{
  "model": "sound classifier",
  "train_examples": 39062,
  "num_classes": 13,
  "depths": [3, 6, 3],
  "widths": [128, 192, 288],
  "init": "xavier_uniform",
  "optimizer": "soap",
  "beta2": 0.95,
  "learning_rate": 0.0018,
  "batch_size": 64,
  "epochs": 10.8,
  "lr_schedule": "constant",
  "warmup_steps": 130,
  "weight_decay": 0.2
}
Rows from block 2 of a small sound classifier, named by matrix and row number. Rows with one number belong to one channel. Each number is 500 + 50 x the weight over its row's rms, rounded and kept within 0 to 999. All counts start at 0. Numbers have three digits each. After the name is the row's rms in percent of the matrix's.
After each channel's rows are labels from the 100 clips, of 14976, where the channel reaches its highest value: "responds to" is what is common among them. Only what is clearly more common there than usual is listed. The data: synthesized solo parts of chorales (CocoChorales).
# convs0: first width-5 conv (model.blocks.2.convs.0.weight, 128x128x5, each kernel summed), inputs 0-127
# convs1: second width-5 conv (model.blocks.2.convs.1.weight, 128x128x5, transposed, each kernel summed), outputs 0-127

convs0.14 057:420514511493460481474528553574532490470476588448501486551463569541607545499390546551526546502523425483501520496435557525490480454453483510449486481489428448405548444424495529467501487531508416509454562537549493482496569468624622484515443644509521523397491409439553561446563534594462509551564526574487578443520551510544538519498519457555551472560477529481502542465428538489536579437506
convs1.14 092:504465517485786479480477532495502487491491506488461433565504529460509527485488485485527485533509508416630504267479502490471510500475498485504491484484507459495468508545500473513457478494458476504498488522473470502478457502487642529483479480500491459378493491632515487495494533477500488474493507502510541489527548677546501515513500514524496536482520513502496519505501502521527368520510
responds to: violin

convs0.116 062:502531493541579500443533534470520504440463499541461441550487481464521613511389462431549454536470470527464537430524498599454526506501401469493587539596527455552500544516547407488541539554506499558466527673565534493537526578489458565543511585567554521483548464464601450518570548471484485498499498546502532542485535509454608476502566520461502461618434520497500544395510515458493502591566
convs1.116 075:467509505486683548499491499468526514510519472538524455452463479526518527481497439546442482519475355473521503530539542494511443491469513512458468472498576479483515495500470489506466505480529517594482461513500501495570478589470698418433493457525557462411519499428516493535580517451528440448553545536546566624442537592509540473442536525432447563445519517425491525445519555538554420592559
responds to: cello; note G3; note A3; note G#3

convs0.38 081:545474450505485451478469506502481504552499583497485525554563536542510500545511502499504499550584378424428516429494554461535419445466480501440382488479539430478516454387434525449432490529450543531482548502486536536522530573688539529511547581592552463560555527441543431538460497596462495561469460458540622498498534431551466541518561420470469603499500506522513551456505529545523518499460
convs1.38 111:512471493477729506475485528493477477492499502482527440507522532508496498473512512540496509511495500367634512258429430490486468491459514463467453456445450466478556411556457454503470436457479434537488516516517543566459474497515641525511462529490521497453523497554505496498505494517463485528515548487508518543566490592521540586469505528535462497503574492511492558530517494504547381537480
responds to: note C5; note A#4; horn

convs0.119 091:495482515491498523441493467486532474517517513464505592513488524463462398447445501524534478453508415610461498471524530569510522511451497451558544471589493587476463526625524444489517504471545567445378513519490442444485669520525455477399491542426511541389559547513536475397487427548490461417516491527477490460467575483447388442464503493489434474517466444609467437462498474478467494432446
convs1.119 094:484473495502826493486504467491477523485514430429501509477481502476509508459472525490488492505477566679565479464502504490519527516501474491548462466513498508513449512502449510498516463519513545486508483477494504513516536516534693459497530532487516548297526501632481526485481481552521476512514461493494512525469473490534477463519511484487444493467466480479469531494511490512533444507512
responds to: cello

convs0.48 084:521514442498455496465549583491432505473543493505476494516414495473543596532434458426517480560575464383540465441527460487483533464442386457529504561535486480447455511498583480490500442485505457505542494678589472575571460537550487539496514608547561490558571507497557545547577507565554563511541514531603509524508477451468541561502531466645485493551485512459494562502484525432420571513458
convs1.48 087:558524493541755556526478576537496510462516493547525452573525463490464530526526481554505489464445465439578474344448450449461492493477494475539501495486477404503529442499480447439495507454485432473504522485485495463460416490504682520534482491481526513401490467529487504513514418468483543557525503514500477525460538633554524514531518542496513566452460467502517541457518518423488407518442
responds to: tuba; note B3; note C#4; note G#3

convs0.104 116:463439498542485496454492512363559479425564411488442541565417480422518464446465430426461475490454385520508545414454450505452526424517543486437520474539438589504516495486509559518531471470511522518469455429465505428495509450530411439443467444467507544441471475440468470405439495552432434460465433516457428491586480422443444530434532431501427485488444467480452444450448508459519490443380
convs1.104 102:478489493494701447468471459467475465487537416438455516386470495459576517451468524493453506532500545708585474502507490512553524538491446491521482487482468493510455494464464467502459498498498540525495467447522510513505572510529662459507524502495527577276495479574455493450461481545534503516517467498478458504468407422590489483506483474487432476457478481496498486474518479504539503503505
responds to: cello

convs0.67 075:421519482489433508441465470522491464459368553502455522488458452495499525463442394514457497386535518508523482486462536591463498497554509445486532493397504460482497501528538448490482493451554442476445545560617542575545525509568476555557476624536508470481533452475532451634591575403424587581578495517502594529491568573464474525537492473593521523525566473547488521441484464544505492560522
convs1.67 074:499485475537747522464502474512500519484469477538515483564508481501488492447497484478510486498511495450662526371500496535487487473492451512506507487538532458527487517592511478483516529518496483464486547512481507551530429560477606534482497500516507534390485508606488550520534520519541549536485530501510563506534544749469477504565478478517489514484544526489506478485504482520500340476494
responds to: violin

convs0.6 132:519497471515517511563509607471450500507504598550485510499549579612514526516605586422570578550581385435435505484473490429575514497509472515442407469483538482536438546481458516516477531453481505513500535561480533484487447542708518548533535553565538598477536534476546599516516526508510532521511522532507564485483480452631474553480463541504512550536538467451583502504438527563461514512473
convs1.6 086:525493489499740518469470527457500469515531519498498416631481558477495478519535503511511479502532489347584448234503480483451487502458491449468512453466494457482499459583471444458460450477502480504498509537549471505502420565501625526514489524489512509448538506605531512515492514471514482536493503499491505486516572581577538540482460499477514496496524507480500489508542540507508458530488
responds to: note G5

convs0.36 066:420495513513503498589526451553486498535544503471517486437520468498541511530448504550453547517537570506488470481531477479481591596481563379618472578513514484464481402511509514502449462424414447465548462520565470459588449476385501519523462500474463450488503535575449516637560569478501608538499506441566436527375456522572443557513520508470421522433551458461468500555529493583457505519593
convs1.36 083:552528607563629464536504509508504552548486516540500524587517497522562527511467529563536537597468409460422533395524492549511476550556536492548456527546578395512497585364491551392409383527506532494440508533486535512486464538503572464543498485485460512436458512454473475565530465469528507482536497497464515530491572622520439416483461556536517450460430548520522543433496496398539487508569
responds to: horn; note C5; trombone; note A#4

convs0.66 116:447524435468533460438438498561462487462482478551417436513514533385441508511483442496454567444521379443520474456449385540476491510490562447535477554431521449466469454528478441463479484472495506500539545519520578551432531538598506486472522643560587512500590525563587582564474502473553582560574485438472537515398496490536475580485483487483407573524583466474530522563512530475440510494442
convs1.66 091:476444488511684475493486522514508496492558479501508414593497549479432479458490502551489523467495525428670509444521471555463445529508510489549485502492472514452523462546501461441492497486462482508490517462447464457527408512485562450518548522487479513345499543375477485423498535547498561493496526450541529529519558693468490595500488516510489522520534509547514560591468523516600417540443
responds to: note C5; horn; note A#4; note C#5

convs0.21 084:532533497506446476512562524485496525551506591496516531536477557639504467530540520460549458535627411495448506553464516587504444511485411514461471496636433445517486502442485501524505528447459530476496522567542497475443459489659520507462508610466560541510556494456559612450506483541499487554555508531478589431469494504628426554428471530522527536614511503447533496513482490504479588478427
convs1.21 097:491531497484759511468495518493498501517505519488484460582510502489477482499488490510508500508523542392628461209468466482480494505475477449477483471452457449452478457557465415474462475483478472485485487516543484492506448504481624512497486503505496530410529495616533513472486499522501496512503530513520523478514527614554544513508504505476492541495524537510464530486534499514530413518490
responds to: cello; note A3; note G3; note F3

convs0.113 072:552536456513522485426560562410563512439503512458481470530456477419456517469442493396547507544505627530474512554508462596444509520437338552503494506522522460489555603470587477485519512528469554580497530530541470587507515588498508506532538503534508477555514448423543421586424493517553464466578508449495522528483513533540542480592546451534517498584450555514476571488422628413473508532459
convs1.113 088:504498450505636557477557496452508462481487519563483386471504545536534554520493529456481446488513458429570531519478480487510560493604388495464470465562525519490550436521420489532469574491523442476535466577494451549524489529477387522547524465545506513501485465536424507575492493461497456497460487386482449479438522390443603484479541448462510460477600433396479451448481513458450686517510
responds to: tuba; note A#3

convs0.92 059:492516469481495519356478431476477493387474539469461497531514525489529554492462505389496470474464459508500487406515483543505456572500494501456544507489526532508489481432585436554534474523566468514565540637557545518488512437600481526572450635557516488517550492414560529633565589506459627585562502527545566484520534530419496479477502432519491565546545508509480581450514511499544469450444
convs1.92 073:473532486541751520472475503514487492467472487505494405520524485521479515504507492523517510467480474378616497340478499506430503459539478464493532477500495442495468481625510466458495510467517490519473580515528482442529441547472618519519529513509478521365488495570500518527520506472504510516470479511504499534484589708497432476486490512473496482472434508474487467512505545520470413458513
responds to: note D5

convs0.124 129:423512498514380459431474466462483470491440527425462496532505457439446412448437444429486428452557488491543452496456433592538512498452427470459517491458479435477509495506526445451520459467482470506471584537535481536469551480652603568508472607543555472527561516462569625523527478527536519530621531472507616536502555454448442473507467440498469555555469487530459607461470458458446490469534
convs1.124 141:495513468527735505455525487485470517476504474459493448505526476510458492478477468461470492460500466445631476370483472472439499482483477489520501519457454514470481483553486500475528515464495452487485515539448517487498499487541629517474498504496498470319545496578522520510500476523516536480548545506551533539561529693469508544509494531543542505549516541509548443561492551513541321553513
responds to: tuba

convs0.81 120:452498467514481483386486591467500493473477535463491516578507534464450419494453484429530424503567468488485474484506494525493512536420450443438446448456437467456477421463501455479466470426475439497486523589543517498542604509617591531512489557506514458493554473417518513467470437509513489491604520463501611470518629491441421588510469460648477510512453445549484604426427498466443499456437
convs1.81 138:475479476477750484429485490481453484464476448420473433494477466462477485440487457478477486473489521429622486385459466483489490487505448486511470489492472522469485491553485456489509467501488495500505484496530502503514506520513677494490506515476477514309472492635511514484470481523480496502523496506509525516519506677512509526467511500504512497543507497492513533512512511496511312529502
responds to: violin; note C#5; note B4

convs0.110 071:517523533546479530559557503553550568538487535495458495550559428478580536517514478508561490585539439549480481481497530547536589455505422536528509526519576504532509572480491407529542494520507512573608589488504526583472538554607562551560544525579552558601566526590516452511521503477550434437563528478479594545443580512549544425546540543479485528602446572539474621490503592499439488538477
convs1.110 105:473526459496796497488467479533512503488466462502511437516509494490472496527476464466471504484480505452650485264466485490437489456504490470451449473456424495504523501555471502467485522455483457577546501550510552494542517536564685500517531497504528504413534496530499499482555533493524508516489499485490532524475533584460512525528541477526528508473537485513508517483482493505522423487511
responds to: horn; note D#5; note C#5

convs0.125 081:393538540495487527487545498517564558558415472489561550535520483435493476469520456430448449449502523519506441539558475638521511504471436497456543499450483447424485456513554443396551461439553435524474486520536543542509490445474500463431439479420490464421466502424515473483568455455457531480586497444464510612481505518439381416454372489485483461477439431477450505558507415521598427431537
convs1.125 084:445524529500791482471475449508501542545459434459479536517456493442507505471489496426498511496479569568614473390468457530478504514516492492484493529539475478513459558527531495465466465489519466426521448477509523454490534513565666503512492531469501457347555496675495499503491488490526520452503529498508487508515559503491498495565532520498524506496488510538517447586463465506467419505529
responds to: note G4

convs0.23 107:464463437441474443462430513465451425425490472495428436474453551470498503524474512493468502405493535489462583492479481493418474452464476359456441559467476635514512457499452462503487538564436529430498507547605452432446466384516416452468453620477549426503523494490523482445510468552495540558501451560554492514464482483469458579413495445474512475604464434471503447406557530447452466425511
convs1.23 097:448543500517543488528489534530535534526523491631433428526523508519543490503556519534504530508517548541524506346520486496497483461448486518457481485529514441420505539497499524419489478470530503524456520535545494446503416499441546529519475483504504546460448447309499526426503488427405527457540569470482503509435528398568475499555485435558491505418382562427518581477486541496491700517500
responds to: note G3; cello; note A3; note C4

convs0.83 083:466527515540490445494468494447498493450434561509440567556508522532489513527500453496519502426501351386514518470474527637496433550518544414459578500436517454524506475474507404506492522463511506546468595568479580580524530428591506526553522633547483509499600492498554531541564588520560522565617538504427620521519564543418509497531495491506522569509523501512487587486502475465486562525508
convs1.83 088:488509484512793515463493485489486508491489466469504482527503493482497496476502485493488494502497501418640461305483485501468508463497483469480491485471478480486499481603484468459490483484486465512521521519498525518542455525486650506492503502514513483337535506600505500508508492505517524529500521499500555497508560695498500517496519517510517529518504492497515505492518509514476367511517
responds to: violin

convs0.68 095:450535490501467478412446441495467511464473532481477519558467523514533511494448453531497461434555447506596509471403490577506463447481431412395514497551475454474526471487471448457477470538544468473475509647506517517479591459646476526518486603515542508460560572420536578504509477445491518508614569487506592583504591482464462493509453461423484503489516449520430611411497428439521545478430
convs1.68 117:479488490482811452418485497493473501480483482424474398478473464451475482460493489473496470474516548436658518394476482511491471475523482489505475510478467490502516480540510500494527482506477478479503504477497497506483502523481618484484501512466496511345479493612496485488470525499476526488486504471495517521522523675507482478489518492506491494508524505500519482520506513509470316515491
responds to: violin; note C#5

convs0.108 085:451462548486425524407504456450561485518458475467501585502467500496434408471403455441530455450500480601451490466431513564499520433516402562411519471610475461511468586451520477495502501493457618492463491427540468472456579518416460441416440535475470547448479470441455493464422518489471452463467481555429476409500505479499443465434500511401470415493449502555468443426388423483452476492487
convs1.108 097:507478465440759432449500463498457493444472382401462486439465442450513489411458517502460484509428517657529491493509484552512539506531462497567505484558522498466574456486484490469520526494560567477506449461492482504494525525516661476469520495459489518356522453627496506466472425511508475544467491503500520497517537481535507439521504501525438480493496466426447507478438501490507516464545
responds to: cello