Rows from block 2 of a small sound classifier, named by matrix and row number. Rows with one number belong to one channel. Each number is 500 + 50 x the weight over its row's rms, rounded and kept within 0 to 999. All counts start at 0. Numbers have three digits each. After the name is the row's rms in percent of the matrix's.
After each channel's rows are labels from the 100 clips, of 14976, where the channel reaches its highest value: "peak on" is the class under the peak; "loudest" is the band of the loudest frequency at the time of the peak. Only what is clearly more common there than usual is listed. The data: synthesized solo parts of chorales (CocoChorales).
# convs0: first width-5 conv (model.blocks.2.convs.0.weight, 128x128x5, each kernel summed), inputs 0-127
# convs1: second width-5 conv (model.blocks.2.convs.1.weight, 128x128x5, transposed, each kernel summed), outputs 0-127

convs0.88 087:387477430453446452400447481580413468454447516530456403439547472554532485504456478517486480471453514424483517405459484478514440491545609385553518606435477539533517430531464469495429446497496383487514502573555520533550501544501497528569553502506497532482568547492551517580551561462509532556501505444547485486564502531518464619550528495522506514504595495483506526532501530599460526484651
convs1.88 079:454568448512684513508465480485510503558494526591528390493491445545472464520534505491524529545489390447594461495521504536541443490486499513490410555529519455536560472555495458471470467496488502430461528509507487492533443564426551484550520475504514538383469508396499551474513550474476457434529356455465491534460573645511459464549517441499495496455474533445490573400467557496450563396525
peak on: D4
loudest: 500 to 1000 Hz

convs0.61 126:453540497489561487539488546531484509555447516571455437493518512555513553503515458494464564508505462464450506467487444441459584559530659453524483673477525524465471572497482479472433489414461538481558474501471530469480481589538498535462492478536488505485544567538439555508408487496558582534541474460501508454483483494545511622513476483482437511488666486490480498582605579495339479485477
convs1.61 117:478479468570495489501513526526530511470457502535508440592509486544516547559509492508480485524492514467642510441562493514480476531446565479466512413439512478579515522482462522486494428533546549466523535482491555448538413481507434482463467513521501637572416510184491522466512549488455508499498523477496485483505510550554530484499460440513518502458537483550471556487443543500546620457461
peak on: C5
loudest: 500 to 1000 Hz

convs0.33 059:569570592581519527526496473472586517494553544519539525540519437467457608445495527509560504547537565446551500473518437454458535434377433456533543562486485457464552468477530464424516473472527459548507455558449449492562521479434538439490482473564561449575506459545461500540465503466589572493520517495583492529430515497367569507534591484506417514440506556531365544515544577463424496435574
convs1.33 086:620544462507775478494493482535419519486510542550536411519585447524518608505497429530430539539416460435522474480527456501479552480497474467537500509511527488484570446428485456542434436480445509510415498553523495574490490540501593557496510485529482459527502436483537515550541468456466517536470479496461533492376517543476570497497521504431545514434517459480480482485490460446539589582507
peak on: C#5
loudest: 500 to 1000 Hz

convs0.22 117:463565483483514460532605463540554493670463599518473539488577450480495474493532503529482478517536540526456505557505527457462550511446508380479458609519443507435473480496465407442465458453484450479429478472450487426446432453482566486414440479524451500454513449442421424469483443497456425495563494468498554447484483531515401481452423486486438525425481426492448442426506472501412504365520
convs1.22 106:475494601491559503581497438489462497586462512565474587638474438500457453451514534500450524558437488556489460373532480517410301486507438519514523489592471423508451500508521535489455474542538541481480457490487453473427464531427523496500502456493479478484448469404510505478495513464512476465491531509526525513477604649478564451594536480524509469593583542580486559508512505513546552492512
peak on: C5
loudest: 500 to 1000 Hz

convs0.89 089:617548462525491463533471424478436512433502477476502525446474473481445598529459470494514389478467441432557471429464503538458532411449476445455504464436483445477444453429639446526495517409421584498485492600540531576464435503461397532516511589523515500583531507478543481482475496537444491502506510503447475488477399408569512499575619484528493497526525523478435566529488549517455559523391
convs1.89 070:459489427512672578462559514467530475476476444563536546570604436513485488533502471459517530546483404451566515473529518479449532510533464508515467461493465495475572455620480462515523518502457503510420503632484493516609353497476476533509564494545548481515495502393529524501540524525497483453513462514504528506428524580427510438512434504423488513392565407541510448434436475604498528455491
peak on: G#5
loudest: 500 to 1000 Hz; 1000 to 2000 Hz

convs0.103 129:524521548489408520437520504426609518459424419526488553518464465455507561441457440547487445423441619726478564505472526608500488502482519469522597493618469577472485452580557472477550494477514538511426461499503478538412502444502523515471477528463465503442460578400480463501419432480480516461506510509422467531497515550436454484490505443535477479494471515544419487507545469523487479462529
convs1.103 093:499531468497572513487488464473534513444487456517469493447531485516516524501462489510455500450481396739543471630545467492517524495469488519540501482530553582508523529479464565510454473492524590436513497489452502552561487502525499497509537542523502483414544497533527533531464467592537512520468483465432471433448553259517537436549521446507447453443508511539497473475527500482499644476461
peak on: A#3
loudest: 250 to 500 Hz

convs0.34 081:511542470497591412461425482494425481490512491511445451480531490542555600452482500439510494445535527441487516454476443537519520610519508430495434536412517547502451512450497491446471471454513478562511544524554525554465467494556473537584606564538493426557502540569548542574545511488568540620545489468525513515527494419465532543550537485582464576542664552447449518517563527574358525531539
convs1.34 085:590502460547577494475496485569527476475480541611431410581430492528511628504541489518501495483486511470609538490492490449508475605515533459552518479530556473532538522527415521455538381470483510457588563528511542525532407499500493573543456518500495520556464520425511531517514454541554524460438487403463421432402496480405485465448447438449498516416533524411500482402499397552528439435474
peak on: C5
loudest: 500 to 1000 Hz

convs0.54 079:594517506554428473461493498484509501453538528463539503545499537525531615459484533487530449496563620480484472506539443502477462530382481437572476446633495491443560443525533502479468485488467490533438514641488482536456563474531625540517575519477512444533510527371500501431465453615488539490572498442532558530501580522477471477585512414563531550501481530563462551545584536557450427461485
convs1.54 110:498417480467752486478520466497507538453465491470514433477531501492484534509484509497490538461502361450529493563502513462454531503437450497510447522598537474501506527413481506492445487498483539506466485563482501515503501475489728478465457532443469476353510464637508468512485433533530476511524501465484455509474513390464542533509508487478496457456473527562501452491480542464556536518456
peak on: A#3
loudest: 250 to 500 Hz

convs0.79 107:509578415447659494451483535474462492389433480471463423482543499556463545486479455469460530437492474477505507456398440469476498483559566398409471611446453517466476512419535405453460455453451510489455499445550544418394467516564454536459468591482539467477563465473553506517490503485532498577577496498487501467404487481502419614456478477516448490577573439500511501531567547499536521479523
convs1.79 090:503539495493551538493521501493561541446500494573553463608516493539447555451524503584476554543481462520636448550522501477461469556490536531491461526450508471512619529504497496461513453488488501466472559454484597495500409576465526492471555555503571546497507486331528526500494509546416543550494480471494549480454564548514515493460526454506514534413443482612508549396378495496487662400548
peak on: C5
loudest: 500 to 1000 Hz

convs0.73 077:423486504496440477443474520465462445452460454538423419487446473442507627443471460489525488395478598440494495461515566553519474523526535567445535449427493449495482448396594437473506527553493524521544552638540548618468494431510465538566540582520469446474508477461587546546548520423558571509518535571472497506465529518517517469506500449519543490485492611528435626520499500588509511566523
convs1.73 075:502484491488724572472481510503512455454502492477542384534508523489481528519464485533498520459463453394643534360514547491443514432503526510508465451457503492562486509608488488474513544513511476475521548563528485527531457574502492546540563539570510492396559526544534476525503481481538495486489509424518506538483570698494451516505466524454548492448467476495481524504482492482422383464511
peak on: F5
loudest: 1000 to 2000 Hz

convs0.25 094:575427456503494448513486426584461485444483464510483473490533483471429549488503516465490442445446538493481468443537501439451388567491420467563457470495563421435520440471416457513438506509487562474414440595443495489430493443382516486437481502429468428460431530488432479463466489447410452517377523494452448462451487437481446463491507436467494499440492545512464430466673492522491573483443
convs1.25 122:472462470493519478524468525460477510477439439544467429436541523468465449469542499512522482533459477402479476520345549445497470533530413519434492545470524542500428511527477587447454354473503520490485478336454526499592493463549586520504509554513512503407457455464494490510530625605496522506524483473548458469469545473573509523482480527534502497524326526435515481518528428520535385452512
peak on: B4
loudest: 250 to 500 Hz

convs0.50 075:481539486465532484458465503525499489470553482552541491518476435505544556496449457568541490471525555503515480485483489432465512421349550380440494589425506563530537431457497336468488448466495494481486512528455481517567545485496442545555514430479416440494577551547515552576433514463577502449525474420438489568373520536506547527493625446481520501537498553550449492425571569506405450493497
convs1.50 101:456564477447681439513510523467470489526456488550481433546518476596475510468530470503525547538466404428541491537551454526449425515435524494454476539543560472511519421476485498552481541528516475498450448572542460502515507558496621533476503535523551530467436470254520474489602539543468518501526476430472467510480503514455436514559479434505542440473432467576514451569484420467477525496522
peak on: D#4
loudest: 500 to 1000 Hz

convs0.101 069:441505479502470455527481481507509535524405534441434486480564492417389459526504563427490478552519494432424435526499461462494526436501430448477454485433509392438462473457441445430456461477503517506485490453405524531438475546470544495458459497489484516486480489364473377410442451443412476453529451439451525555527452465451432499431408553501457453467461454489407405465479472464476369464481
convs1.101 078:469450538457805486489482468464507498526468427461411521511454400408483476479495519535425488481462608490598409394482482513476485518519468458473486486547518531523564510542476553556503505527516445510472461504533394439533511611538557454483520491490557547461540496549486515496521549498489455494533526549521566460548580529566527475557495465504560497494516500549457549527529506479515529536492
peak on: silence
loudest: 500 to 1000 Hz

convs0.52 071:498514518527603516534571678503543491564493557501512563535521567452545587531494537514547520638545553509525457513512509424434541529520450502577459572437529508488526492433441471470519478525508461508480453467532548548462576598400513463431463456496479553513462564482477443519438504458557518483444475503508520479463557562561485647508544498630528459446530528565480472552535599463470475511436
convs1.52 101:482559500447707506491518515532434497483405507491565415466545483451547494479543525488471541553501490461538524358488519468524472512412532504506464507530545451419489472531473523544449499460506516504536452528487463532496507559494652546516564521588513521429589483539470551437500506486503445477471502490462468624486431591542563440539506456413482494441544465508458508396539572496446454557419
peak on: B3
loudest: 250 to 500 Hz

convs0.45 067:487527503489451497419496592394506478491555513540572542535446571538437524491500558441464528580561496330513464417519492463435460448426389495537533371499491439434493429509440501465465435536541482523503488587504495525536542508403490424509481532490485428565480555506488531546550606613594508550503476519576457548532506413459520564499479480503494482483486523513508467482456552494580561500432
convs1.45 096:529533493502670544480514585511468471450510572475468466482473539532470451540500531487503487502496615445562505433425510454468557450471484477500517506470510511511420515512491494447429436418613528533546561576489405523448470509505500536581474619500546498334487551568566484502475522406467553452482449521485503592448465481590546503497542470451440514492518483595563565472483572530463438447478
peak on: D4
loudest: 250 to 500 Hz

convs0.100 102:479519588481521541421518514416561494515530449531467597531427481517511477468476491521459474484480473619505467534431496646491470459473558468424569454697450633495494456545600482476523476491473526436469466509485455437474564433503475512447447504489499522429495622475471574502493453575523477478493521512467473436488524533529443520429447470509433422512416439540442456485514497479456479434517
convs1.100 095:495515496492674453505503455461513505457597427419497607427470462452514523456467537515442487541499562724562425504501497492576567543485489497534510498536531487467480476481480516473454509477531511483488488473500477527576548497552656477513521518485480530314477505610430524491464505544544502512515471489459493503453466388578505467541498466496452458450501487487493491488517500455554523526516
peak on: C4
loudest: 500 to 1000 Hz

convs0.30 118:457484474460409476432425465461479416467530450467446448490435516467468575443501466492465414458459676446472498470420442573403414407478518458503461448532461492484474387507494485476439486492436501433457485535494435519488485409490540487485546582444433422460502439474483515455477464552571480446542497474432477484478507457445435444454490448468544456574397481469470490461498442538409485466579
convs1.30 131:524460514472599491494502475452520479479492486486502456467539503540481590501480526489484485468480253498542487438478498511448537512481500511536488540572546530483464481449534505470440545551479447470534528535477515526523461500547442517499511543453429461450545477759534492486496495544637558519559552487537501569556574541481480520539487507547545496449452558470514466459515533520520377529486
peak on: A#3
loudest: 250 to 500 Hz

convs0.16 121:506585528535470436591495498569522583562457548488548552471509424436505478531512533543561483531490451485426455482463475503516461408418403484449490462420470432445444469481444468454472431438525484536505483463440413515436424391508460477465569468472445449483449407412506440478437488475454480439527465461427505550468445457503416443483541463481482447397517501488437488493412496448412471407409
convs1.16 091:511462511514545490562533508485455509525396517548505523602496417467461501508493489504554498460456500437479499414541473460455487515567487522437491443531519521500494526618456527523573469569494522427432525470521529384514458492525362522582482492553577480623531516687489500530517517472513474522464494484433458467474581452447481529468504511444463441438636459555468502494486450444467623437482
peak on: G#4
loudest: 250 to 500 Hz

convs0.43 141:602561459542511459557489520551434541494461520483393460467547477470515538524506505510567510514525543444503497503524470523571463469459432521506452563453591470482464493417571483529507506441469546599584576499527503632475495556492546546553575535531538521601525489543591505591473504502496548484564473492488533548423475425452569521602580492494525471545574557480466587557556571517336507470473
convs1.43 086:619519414505596531478540486530460536471448473597459389579569470542491533532504425482475528440481496429628511450517480495471541494506498508583522458516480499464604487476452525548534491481541479461506509561536554433565351560511467526571524541538535522568469437492516557605530500474476483526452479483468454442423564362534562515564500459510487489530493469572437499512478429494495634504491
peak on: G5
loudest: 1000 to 2000 Hz

convs0.84 128:564488429500422459421462444496455492444473470454431444456465438425416455505437470506532421513474549450496484397456434605545457449382375452505517434509576441421489509418538446503501459452499499524531540506539458591437462553527502449546538552529487439582524456484555486533456481515514556476515478444424509551450446446511549467555587428454503497513539541518408555456477520462391499461466
convs1.84 105:553515423537638442446482430485490488456474581490459387522518454479468476476454431454515472487512510427673504398527485524470580479558473559485483496522505471506538479611491509567502555501482445528492551515531533513527454530501374534508486517490533554668551545605497539539503512467529479547460463483515493465452570466494566542471498536502535452492552513563523362493515518550520600531485
peak on: G5
loudest: 500 to 1000 Hz; 1000 to 2000 Hz

convs0.57 076:515534488469468496610444504594459505562505491506505454436472511441539578534458526600494483507548593463545507513478572574468634556466526433526513558444550461488434435459540476513498489459450543437481468617543424563514450493436448520465523678499526435555566518562493518575556509539565616520507558527575448448493436471509509572461517440535520506518480504436495468469540473525452467568528
convs1.57 093:451509553501660449510505478495466491470470489574544438515533440509475496559519465561468509510475430466470505558485471458458428502451531557506427458479558405485500493421512485474449428452490470486416501523494478512459415559483686489477539448505565522389511466354471555543604540553511534464523552457512500584479562573477481472566496497563486511430521458579491518466506453569569452523432
peak on: C4; C5
loudest: 500 to 1000 Hz